Rows from block 4, named by matrix and row number. Rows with one number belong to one neuron. Each number is 500 + 25 x the weight over its row's rms, rounded and kept within 0 to 999. All counts start at 0. Numbers have three digits each. After the name is the row's rms in percent of the matrix's.
# u: gMLP up (value half) (model.blocks.4.mixer.u.weight, 336x256), inputs 0-255
# v: gMLP up (gate half) (model.blocks.4.mixer.v.weight, 336x256), inputs 0-255
# out: gMLP down (model.blocks.4.mixer.out.weight, 256x336, transposed), outputs 0-255
u.234 097:500517487506479482518492500529508514543519481468522545489574477478508487492468527477503524502459500471477496502523521513475487504498508480486499469473538525508514491540526500491505484522461519557490492455473490514541511516505555490511523503466475505450438510513463489520524481492547523468503495509500484519499483506505525501471473492466462513517494457525481476500525489508548475493505467510515507511510444443489479496489508494467468492501507497531526511509527475495455459496487533494462539503468490500541478555525476465530533481511520484530467500546532505491529512480473501517491491500574528522513510482497493545502503466511498489521526499480524487548511516499527500551490472536472499422515491489496566491508502515520485456518543549493485474493489495494471482521490509
v.234 111:475512449497498481527525546511506490488516462517510507485505518523476499512481513458517470525490483462512514549470507497481497489465496474490474509510448478497456498509498531528506473492535514524504487519503516501473491484503475499553544521522481475540502510480552528497506476558470535484531522474499530530507531445524498514503525511495537472512487486472528519479479492448504491466507494503491485478529520523461472520450496485442499499519446555439530534534510461481507554497504514507481513500490534506500521520463468522491506481517477503524537527483531522476459478493515520523485527466553496506474552524512497471480468504508506473483495480468505548533525513541471540488539484475495443516466489493501532511464524477495521477471512480512514477494483492477517463532491480
out.234 100:496517539475513519431529526479506464507467516507481491490457464502496510521475533467555535494482489522503500547503526527482478514529485494499519486492483535518472482511520547515515501517529516541505478476473438487509459453555495530488522502440517493490505501520479506485502502492514512482475526519511504515474490511485502525509493512486526508494508515497497464498480486512524528521500521497472502518485521471474508533483506496519511490514481536456467531532556479527519547501511488535494508542472491500496511487497471481464457504452468514504517510460467543491475500476493485530490532441481515493494485511519517541520516497460522527521539440533433529486446511532523499509499554478491451536493500484478528488480532486520524483488535510491462542497548526511522503516501453
u.235 092:496508496464508509497532530484557486531501503492476469508509498542503456475498483529499504476538530511468503518487517503506499504531494493538493513499457550438483471494518530498471475464504516499553496442505521481499521525523547503523504489540485425538497546491493456504515469506495517542491474523504479526508518485516480483533462506534518512496500522474477490508466446497490550535484508489516474496470508522506476489516451488487492471522509507508476491463491490501529511527485511511499523494529472498443536515511477476512485505479528525495522523509511471486462499527512516538468467481502506501516535522520488550495493475518514477497450478527511485500464484491487537487488465570520510444563454465507489485515448481467489537501516475491467495510541477504523533456499511
v.235 091:510516526524526492505512526500485503470510526442538471503483515466485497510492504506550484454479490488499532441536524562499556510524455458492488503516483535481493486517502529460504487480470499493509453507504470485490516481496468483478489505500488516513476514505464515473501479518500471504494510508489495533457531501464440497513535505505531472454475496491524515472481534508475506516504460465485496518508491512498512478452512471525514523458525528468483500497486519541510488459504459522524467502496543485507492483474481535502538481430522444499515482514497471532464486549490510499494496489474544494518527519485514480511489522498495498531513518457511521488507534512480522472553477473515552492464462481503529488500527564524466460506496489550508478510506476512468567507467497
out.235 098:498496518460462492524474497512493514484476482450518529489484481505492519540488512491452502540475470498495549496495475514506502509495529444479542537452510476443521517492494510458485517565506487482461510509482504471484488524514518514501488516487529512536522514469522495501526543549500515475507501507428518497492500547469516459518542485521547541461515496474523468473506486498477503482518490497497515437507474501538522543464499516523517477497476501489499499514505476514480476468487446490489507486526536527482507496514455514521515516562454472461524520524492495468453481497470515474524528516494555490477497486459487510478480528526523505484483516467534515521558556472508513505548467503498523468453497498486505510481512483488491485480508524513476537473506498480502486491517537
u.236 089:502478491481517505495465514540525459518509501447506494518498503477514474487501508492482508442562494509500510477533516480485501514497489520510500492492537517459501556513461478527509532518527503518458538475501504521526461501559480483470522490529514491511533491485531567554549510540493516507500482527462465462522506495480508530512447506491517476461550525479499519501536490478505500472488547478491522496488439507507487481497488528483481540523491545507482511550498493483494556444485452480490467478507504536472500492480503521521497462473520497460507470468496506544488483498504493502507489455492487481530477479449552477531491534497496496484511507484471536488516489483525449515518501536487525537517471503500505531474545443498518513481520487518533474508497525504513511464487502
v.236 097:496473491491455548502544493460537488481498523506537521493547486513500526492533562471532540460496507484508416461451478522530529450504502493489495517504511484474492512497488483494501521528554471484502494493495489461531492501498452493480462503472538525471487498491511492491468488433490480498504513479547530521509521539508494457506478500499522481464452492433515474495508478535489515490492484546518495507515528501488476490505471468462466507498491502480537494508507467533494516505537500473508499458473478468496533537503516511502518548478477488481524485494541508499474501471541494466519491459542454518523522530506520496465535521488523503474475535503505477474475503519492573511508492486511493508530465491483534515484525546514491518524503511508489490479499457527480455501526504
out.236 089:481507521514500523540479527444516455495506486477475509540529499539509478507532520548517484467485482467546492500534508468484492442478501496511482482462523501516517466483514501528485509478497499484540474471471539488466535541513495476514545514474506502473500554515516491483466477441495508493515463514520516558478515518500542506518503482569496519501510462528512512521490476495531456486514475494503436501495518512548479514490526550522498518531512503475530472437498453495471501514522482485511488449521497478490482498506486467507485514509503505505527484513530497494510504526508491512502520482478485469515485496480512500512496515493521538478558505543545511481465469485436487484499528503489478524520532465511494512508449532503533532463460488530474499508506439495462519511535502
u.237 092:462491472514468501500527477494506506479509505478497495484533481525473533493493525470518515506530464508447553494507541526476522493496507490482518534488499556516484495519516485502526497525493500519471508496559551511495515507496517503484490533485540509520455525478475497506496475494482500517509516524539455497502503490459477505537526475526530526469563488556533507508504492489491486502484501481505524555460493510509550485490534520512493511498508496574460460541460483495528515491506496508515461503508513527471495514462553510466526516537495468485515471506512490524504519513511439511527482480531523475426500484483488514481512491482472557445478506492508476497521503465530454540527491519509519479466535557500506482464485488492448501457451466504477489488510503526480478491496493
v.237 092:469450481529512540449508524528475514440485516506486549474451494507491448482504500473483480523553493464502506532531489538535470551502517490490490538514464507496471484492500498518461463522479508502523509512498469522502442487478484510506532499531454500492499544481513483539495522466495491512534532454505512500539524484515479536518470523507486513525495520506475493481451548465502478487510528532537498497504478512503531547512483523476505513512493504554537476486508516530470468528512498511537467471557467501503506500513505488540483477524478492519474480515508486511495505457521457480494498453473512526490502524499457503515463490472515459472455464500485526497476468489511451483483472537485523475495520472524451482495493482529462525489510513499532548481509484513531496499491541
out.237 091:505539517492527531508504529491477488503523475517497492489511540517520469504515547565482491522496501476486518456545530501483498515501484502474464483481465492518554517431495503505505482499521484497514512497478503538518506459503489504517534438498530491504502530521498513407493538508501489499498469501487550513523461477499483509472517500523514542496536463498484531451491453475538510503476470481512448469500495488523492535501471457511494471508485537494469486476521503505439543458548490494503520538480521463523519488548537526473505518492533487482504501480473512519497546558502522523516537513496509494489449503512499491532527490503487480483530466517472538477574513476491522503510509531483467511496497477504550484499511469540511502498516479518471494498490513520474475492474514
u.238 115:503514478543481517486450510536506466505522494498481521464480530463529504529491467471503473537507501523495566499485484544512511491463544493510464469505476512510512497557514497513515471520490516490493515464498530513498485504496509474487463542526554520499505492453537449516483477465462478540483492457490482486497515503488490503507490494520490474513490514509488534522480507511488479500477483500475527482527473517551477536477463503488478523533472500494533436506475477469505527479485522472475503514478483504507536478488479478465507546501539529521493533475523489510474496549499512483495459530528562523509521444484474505443484488541528571520476515470485548524491523512492519475477478530475483462496520516455495495533502501467527489468509471485511530459520515488482496539482512
v.238 113:516520491494441487526484493517490506481504530499530500458482483478471479509467485490492480462492486513538512475528473518472484471495523526483513495477493511480499482498500500483524522485452467475500485484507495516465496528492499515520517446491491518457518512492525481460465526501499517522512504481471506491491447536517494487495522506481439502500475489492483517479511433463479466541500502500503494539450522520529497482499503519455494514458513481481505497493517513475570493491499501545524514475538511448512513478544548500528455484548520530481516504500507472550514488485498469477450451502510496539504501497525470521493509518534464524550548531494509532502523483535536513532484535446437513494486493547475496504520470500483524542479520517456479510504506511475482570497520527
out.238 129:484545463506495484524489537511462506502503547512550507502460484497522479507482496499528502488471471467505482493487525507511492516438522511479484489496479509472499527517525514504549504514533502465542452499489487469484449511494445547498485524508481482527511511483470491500485498535507513475469493544505515511506497492505498485511506479527474512505492515503569499528493477527458502454518533567519521512500529471499501537488489485451531459487452499554497522509514502477464451494534516536508497475524494492487512488513526489486469533528515494499485453506514562510486487471512482526449484511524459518493512506516499511491551457503520555503538501492504454553512525492457491515512502469478492466493501506542500475561521542515517443499478530493511474477495491550496500482472514
u.239 102:494464504524498502540534522516493520524544537506516484481473487507474429519530476486503516513467513497492498541484546499478455500469473466469463467521489505553457496477520489477505495537537464516495542478476516517497518494527494486453482468516487502503493515523512525480500518480503526500508493472553533523491506490486475479523517489528505500497547483537459488497550501462506515492446485508428531519487474476489501478501461456464506533530476475530511496500516484475456528535504501526508499486509497564517504463510468511481466523477507496532437485500471488482524466506505444505517480501488513471479525556509501496502505493505499508494503500482502501489479477496486531500563472534530496483509492514533480499487543491473500538552507463487510460467541493538459470474482507
v.239 102:484511455550512438480538531497525505472473486511509486558498486494449532443529473531485516491515514477519569520496435493493496521503441519485467518510492480529464475490505482500465515484486479499498498496484517523547459495495477488462502457494511546545536479481465529494527497495471502519487487473525534481459503471498543508479511529533513519464490495500506499529489529516486480437530481533472464437567489492514490476509484494489532507524533500496520496505533514498504490490502537527529507506566459485533526493510477480488513504549498478481494469452507500483495521509507499507493480525507452499499478517539503454502525507499484543483493506532514498524462531487527511483512493491503530506531494497481519499535480509489486520500476508472498508480508488539467448467533473
out.239 101:494505478501451477487501529500504517515521487531483516484475501505523547513504491502499482483497495542511484468476518510548484492511533472531499508478551466497449482515505463534460510543507496489480516512519466541512547507475506508458527519456511501503513498489535554447508507495524497510465500517482493546498501489506480517465462471483515500507447491483495472474485542483494530530518497546472480452525515530506492480468479527481492540518509501522551497460482472471511506496525475477479531527501487469517473496505510511492511544516506446522526512443508489499555506507520465460508536494539518483485550464472490518460505515486525497533481523514471525525508518486532485510456534489476510534479533512520445501534528470462440488480533520498483466486507523470511483547529504
u.240 098:515492516499471511474544473509476495511507528485557491486515498529494493509434496550536502459518505467522494510525496521519518480492465474451486478501500518498495538486481480496531515501476503516491483512510507489519477545511541478516570506491470474514479527500508561481483498510523524525475483439465510539529503465479525486543496479531512569514461502519503519545464534491504476478505489510504550509522508476490455506497518492493461545495486500499473511512462508476468492494494476525488524541496526476508526507531533492492531499527504488487492468487457493509505500523491474478513440465518533491494473504535516510495512462451551501460502498471486530495489449535524477466449514494545512466502492479502492453511526493508503496472469519497413495463506506528506487521502505
v.240 092:459490523514513494482499487539505491470508485526520485500541526524525484512490488515510482527499485450462554506559487471515519454431485534479541539506528496472453488513525495478491499502529512518488473461543500526498508473462508500514492503487487490444494518521499509500496486492529483471486459491515479475521525525508508501516503529561513529495492511487501513486533458459517469527487535494444524549497510472497515503500461463490476532508504480502460429505501467500541518514538468485536550502477515467500542503514486479491503506483527518461493529485497506517491476512461481548522505459512518485529514464511567462514482520486480459489500519489527514473507484526512502516452474520469515523474502453511542506475486459499473467483488512522480482485473500516517547471487533
out.240 097:513507447487519425502480480488525483504489512512445466518460540470482499472507489507485519520505524538511490490504493521499520540458485510485482495441523502526467555518509495479478502497554493485471504506487528517556481523557465482468477497478527500528468478507494494534495478473525534509455528511517488531499460492450521502466500496496443434495515461531528498501509529476490479549463497502492483496524478459520538523511490501505530515541539496468456503496545505496483447521533522474525505502498485492501517475484532478485508481513491478515488544522502529468531479491502507490501504539504485465487523540511420488505496547488494499525478486553483478476511487529504493506523487521514493499514485506476509468510514528512567468511498484532476497523521498517478496506523538
u.241 096:532551543483491449470515476518496490494502502504485555508496491526537461541452500499504540452463510483496516504481486504523477503522501474498445505507503531462491507523526489492487514513498519480514501515530479498534532497507526512526474536485487513472518504519468560496495457520527536526518496494471525484519472475465491498453538515473462524461498534494463527516523457517504454515514505513507492517489519490486508538528541507537488496486530580539505494457544485457543451508506479479478460509506537499514484518520498482484529470494550531542540526441480469443499498505522465540490529505490535500522558500522495503493504478500520472499493463468498519491514457525487488484482508518500486469457507512519500469521526503452501496505518462514482512486514484485487500494500478
v.241 096:475507516479512521507506488464479538513497529473559501528533501487428537495521524541458514520488519573516479505550496467517535479488481506511539462483481511523535483457504504419480498484498497502538491465505498476512492441492489497462480464497495518507510480489533479538483480479503519494501477511496474462454504505501482459495479521491522497557471482475473460497528531458524495442494479507500525538484489484514519474480545513476543489564511510496456503520498465523511468423549496474494484488450488505483479535489510521518534534496524512508510528521487503482503483485537495514517468501512495493518505492500526488506475531521494472530465507464532524517501519495486529513488508536505479490510499536512516473469483535484503521527472475492511514482485515515512469464463500
out.241 105:545501537483464479479490493504512518500488546548541486513481498503519478476530500519517510574503485478480505473538549538497509536495495506514488506486501534518468511516504507480496481514540477511472498497502443479528525506530536550484493537535502486525527512529523504464496430535489521475500490521502473494509449536498500488537482508503543514537517475474497510509493474515461494552484515497464483507492515524494506507516502464464479516549515484481469541487483499523508507560452490521500477544516502462476500534470481467468467478496498512477521487544514505542493476485456518545511514519511448556460501476485494508468515516559519471498514532486477459466462480503493485499484491499477474496513515494478453530501503471511534485514517524519550506509488526532489529492488462