A small sound classifier, trained from scratch: trained on short read English sentences (LibriTTS-R), 32.9 epochs.
Rows from block 3 of a small sound classifier, named by matrix and row number. Rows with one number belong to one neuron. Each number is 128 + 24 x the weight over its row's rms, rounded and kept within 0 to 255. All counts start at 0. Numbers have three digits each. After the name is the row's rms in percent of the matrix's.
After each neuron's rows are labels from the 100 clips, of 14976, where the neuron reaches its largest size: "strongest on" is what is common among them. Only what is clearly more common there than usual is listed. The data: short read English sentences (LibriTTS-R).
# u: gMLP up (value half) (model.blocks.3.mixer.u.weight, 336x256), inputs 128-255
# v: gMLP up (gate half) (model.blocks.3.mixer.v.weight, 336x256), inputs 128-255
# out: gMLP down (model.blocks.3.mixer.out.weight, 256x336, transposed), outputs 128-255

u.174 092:164130130101109101092129150135148111133145099183136100123131151161109094108100112140115121143109129112078133115120160133171102139156146145150152123164160140138112116133128111130142123111134155121125122158182086097136131176151164108086159164174117137117094139106146085120122108113123120120117110145133115069131112122110134126124142154105108077181127091159084132145098144140106137133119
v.174 089:129151128115135060140143119124110148129142142138148140090122123114123127138163110121113099116077126123145166138120137152121116156140128126193137109146108149082123142151118075129123145140108165106111118109104079116114139116146134134101120116086135144139166148186152147116115155121118164138118100138122158125114148082134120149119108114155125141117069092201137158118133153118126112127118
out.174 086:129121148158158106153095114096141179112151125134130164137112162115109166140112128128210123125152099123116078094117115085108137132113123117141192108136108138142139182092120097121107124107115109131121135159126138099109131087137107155153108125169142102132118098132183145101141162137108133118152118128142073114128124148132062116110114106134124140116106144087102156181199112114117158146146
strongest on: voice: male

u.186 091:163110126101104135117112145158132130133132139072142115091159146122123191130154097123119127137127151151123139146152127143110111152162125155133133142135136122106169159085135154124174115109078115094162049141164117099135143101137139120097131137097160113132103084131110088132141131141087143134172119134153141140098132087152160103104120079130161145139138096097152147128104113099180148122116
v.186 097:104127174142140180076136134108128174137124128117132145134138139172163129129158160095164152086098114115151118155102184124145149152112110145125108093165106170130097095124114118125157103121100155140123088173125164137102135142161126131131124119150154141135153152104115126151123079168119151137147147156164132131119102099143133093135116128145136117117092152163095126110109111129095147120133
out.186 096:150111134118133161069132142111052098117155120151162110129079146117142107160119118120123139141170119122107165122113159102154102170121163133138122112179146172126117144079152119172096130194105114124137117125129150124126118137113139151171078153146126143129103153164142126184132051108114143160135137138114150150127105135124127123106143102143133142135096159104147085100104100167124136154166
strongest on: voice: male

u.128 096:116144184124105115112135116121079157141087148150116125143117147129090110141104092120139123166125122137135107156129135147113143182101123111146148109117141173113151181137148139138101143106093111098109142141091111138105136158145171120163142099201105129131150104138150140065115114131145105111113172169154139179135121151128140107174159119186115137141144126121164129151130128134161139159107
v.128 097:117141156111097142122129111094144145138174115122133178152117118129152154168128140175143129103108163126120128098119112162138125185156130115133165103097144135159111143153125162153160126141162122105091121145095142148121138173136206121101146153131160120094106125163118127151094101134111127129127127136100106135112117104106163157107072063138145116112101162105157159137143134139149097121110
out.128 100:128148124100153151104131166111155155146094144142117138161140100095176145109154131127152088088111118140094145119128184141128123145112116085129145117105162127118107096106122143123154132092118170130120155118144125135142132152114092165108139102150130095148079083138140100138130153093138144121111124130166164112099136113120121131136176127105081167164111145134164139167129079112167158123111
strongest on: voice: female

u.162 100:140125138132159094107124136101120139114109123133111127132144110129128156134099077131136163160172121118136148129123127114139136156116147152173099115071165156124095133121117154155143152133111089133125112113133087112108127140135103102162164085126146124124172119090119163137114084101166138125117133132110083123173113175116150078139132141119131145127143117108115129105147111121126198136097
v.162 110:127116082093175100114110163155159178144122078155100138123102121168136108148142132121144100137090136110112125149153138102106159094121142136118158142161126111084153095148153173185176127103120149126143138108146177089153107178144089078094131123140116156138132160134125128126119142099098137131156153138118123119120111095137149117131072124158123143169177132134101103132148163155154108170122
out.162 118:145139122168141101185122125135116154134074145162138158147124120125125102164138109111140127082133156142138107172113162098148135124123121133080115108118123146131166166115112140132125099148159106086084160123123153148112141099070119106127155134099128116119147123126123142077202139143149116122102155107078134141117089134145106123133099135134129103128134147152110134109158140189103110094161
strongest on: voice: female

u.232 101:118163160134145093112153091107142088128116089126117126096135123140128140086116155128129163135096154166109118138087118120140164122133109108133122130175134125140171124108119104162139122069114138127115139141105077119087159174110134140156131116134136118158106129122158149086123138145128184096132127133146115148087132129133107096113106101165072135102135147127130117092110157110148122123139
v.232 110:121180144124151214098123131084130153136166104127130098133117121160113132130143147072143103153113150140165111126112083091101134139135142100160129159115146130119101153127144157146157141140096138139137098115090144084111099122119178096172115118099129136164111141143123144119148164113118157133092106131097121103127105114148161126115136181151162144140134165152162090127113131133137118161138
out.232 102:096142118126108131147124118125108124092084164082147145157075088156151118100158114146105119110187130147123119098156127123090142113133123145117167134121096154149134117079151124128145102116121130134109105123173128109109139166130181134147123099159159129101120139181096164135114100148101141122114137140169125105145139112125084133120162119148119117069099133114117099128136122119134131142094
strongest on: voice: female

u.14 103:141127126103139176108136144146124137136099114084132150103155107119128142137100131149121143146213132150120136068088103104100132114127146104159107128099160172124107124152135194115146135152123129195132128139127110146104114143084116131100157146146094154087175109131119123137103125136132153180169157123113137123127173127129178087124148136154138128130112149148082143116153141138146131115128
v.14 099:099161150112114116113115143127131143104111138173151149092108113155161094096140114136125095168131110142123150101124116143095117160121081100144119126132166118098095150102139142158139138134161134125145133134125176129115116128109145160083160116133151133129098135114164182126106132117120111108152140127154097124135110139165088115147118098135082152113132121109099094193190154125122114156106
out.14 105:101137161128128108087116116124177139111094154110119109134164139111170131098118087153121169115128169050131106155080103138133108139187126159154136135130158167157171132153127152135171125144125103115071168101148109108171130157130123112092105124106149139175138178114094149132145165114088133155137135151129139119142120072152110137121148150130096114119113119127130129178149144113143114125142
strongest on: voice: female

u.276 106:103113141131165120169113141140153138134189143138146120171123103143125104125141074148168141137109082113107127133147085132162166121121136103188121102140073117152171150165126112134123134143102121123111165150124114167094091137123114136178100141158161125145121139162096122149124120125121109140144100153125183148115148100074129119110122185153116144127144152127124122127127164150155108165151
v.276 106:123118150127175139114086109071137115114097187135089124134137122127083135124122122118158172123131152141104112131110108148167155134133146114124156121135140159119142128095109130132134101141130105104134144187171120169110141095162108113138110095087128082136144121160112122137119095113135159141110176148141127120159136153104100182133145158136124135092136169123086079159121145110119124146128
out.276 105:127135182143158086128133102072126139121157108098128153096173144153114111140088138134109160109109151146116138110157127114107151127120090113070102154091189138183124115105156126102182090076114130133112097111104106080137113140118113136157135134125133118120144177126093086145159112124115136193168090125092130112132117112115140164142130100112119139108127100123143131105151085166177195156122
strongest on: voice: male

u.329 102:128099130158147145132137148120132107159100118113158101198131129171143127066134150140121129153121133164095138121121139128181144131125151154099136130148150112158150119079099106124114087105109065113139109151132147145113123149109098094140128112143135142141112133150154125117099103148144116116118127151136111118093095130087128124106134106133132135118165147090108092085137107120096152103111
v.329 104:131105084134149127160116107105101124123121132151104150145123078081169142109131135159134108121135114140152135158143109142165104153102125130109137118132103116157093137158132090094111156121140152136141125114160143107149138073124128121124167151068133118127105100134126138125078095136140133132108130124112119100163087075125123097100165139182163103109127131079147137139152117151095189115115
out.329 108:137168114097093144106136138129117181137122099127096103132100120172152130131135132119157107127081127086126070156120139090118132145120145155181129166101130130078122148162108140112132093175101134111107132113117128160125110120106146097097121081099153144158114133112117154113122180132114161155120163135151074141127102110141096123158113151154128121105154127144132105101119110115123108145149
strongest on: voice: female

u.47 109:085146141105179148192142142162128134101125125152088152128120148134101151071119138098168138096154110148157097121109148171148128118117100124106071123066147132167114126121163116178129111118116168146153136111137142142143116147115130145168126134153103140143155135129126168098149112154129131096121162135117133144126153087123137084101116122136095158132173100069138171096142151120150134136162
v.47 108:137114108163108146127108128153096074110105146122134110110108146164125120151102139116150078098121110161132135108143093111144181127152135131097143113147123142153165111155118156123119153116136136108122116136085114067108129126146152115170096139054151139129143121171134161105135076074145155135112124133129110162141135128142141143173095141125151139143173146102120174100135121111159131125137
out.47 104:129133100161128144125143099073134133135136133131097117087131140110205144118086155155136124140132129121144105120100116135130126154126153151089139102148125135098163148127145064088115177126077179162155146109134133100135129119181119128118117149139129141146132155191138163154117123128134099132105138115109096083171146132125153163125144136182185101086108157181160083135128134142144133120110
strongest on: voice: female

u.285 086:119139117139160119201070060118135131157112135100116139121128100108129151155139123115123113114130120138178168135147168101121096114164133076123137147125154112171153112106129104151186117154105143115110123119123111153132149111130107131150182138171146145126139123169128133145118150114109146129128166128137128152135129139102122169131095075124094114124086113182114095159154094110158113136111
v.285 093:156154105147180094148126089161130119137157099102140112108131102141153098131117140105117096127133131107144166133098127141137107150119127106149156112122041128130127149102152098151121139134149104096148097190128139109137122137131122098153154123138134123122104193136110124106135188147088086107174107156113141104136121121154132131148099106107124118093115130112123063148118159191104150094111
out.285 088:138129119129110120129138161128174159086113146138171102094120115151133098094081139115103128153098148110127123148142086097104097106113108083144155136149100139072092081137129143151106144091136118115148100140196156129135108091134168140166122138117151162109154154137151113133100064157146098088146089125136147142136148148130164168100155148116140121127134145135134101129094125179137127158106
strongest on: voice: female

u.72 098:141113139083140165099140120139122114148126178103122119149119129140111074149146106128141103156168113099097114169149123146143115074144126128146120129170096138131148185082137157147129135188136129145078151153122092136093153137110128124161115128123131126132104126103129116123158122113111123107146128086133110057131123098125130110093072151107179127110193087092154117127150097144129158100146
v.72 102:112143135113126202129163145152103112091093125151140149113119128143112149081084159148144121189114102154122104108153153124134105122081090126111140115100140106137123099162140100128134190125165126155107125134100136108124135151120088113140115137069141099128169129121139123141109073123121133147149146125153113150115144137135122137110150127138184133102121113121125142108133126119137153152106
out.72 093:089114123128085126127099105141109139124158145136142150163117138170135132121121129119103111109128109156129109145093132122077116134110119102094121086110164107126150113092098121091099120105140086130107093063136146137141135131113153128117107141109103110103131180096108145118158129127133118136199105129085153111121152143103163123127138124136140132195144146117092106093168155136117098090139
strongest on: voice: female

u.35 099:115135165130149146136161131134112153117157094104112099149112119127143148146119112183128104073112136135118134120125149133134147129111100132110119128116096135167120143109127156116095123159156135110098137104086151102122081109150156159157104142121162109128101146148102127097115097148073184101160128101122127138074113107083147145146146147124104100102149135135134138139103116149106129134149
v.35 104:133151115149104131138139145126144109143123134117165126145118138183124125116176102122144172130113114127135105105154137163124136158144165150089104088097114156133135105110116127133106115163180137102097102164125119097145137094165125117170140148151078107105118128138135121137139090095089092110101111142140111130174147135159106139140186129110126113102172118140110093158135108126114165132139
out.35 095:139117120142112148102101103149121127149107115126165087128123169151129131134142178159118122123139102157138127087119103125115087067082133156112147159107158160120139109109146143151129106120129175126143145138097151170118067117145104148103090138146083112139122152163101107115118149107133100125105112152124158067131132146126150141100120126110100163144173098153088129118144112147150133141102
strongest on: voice: female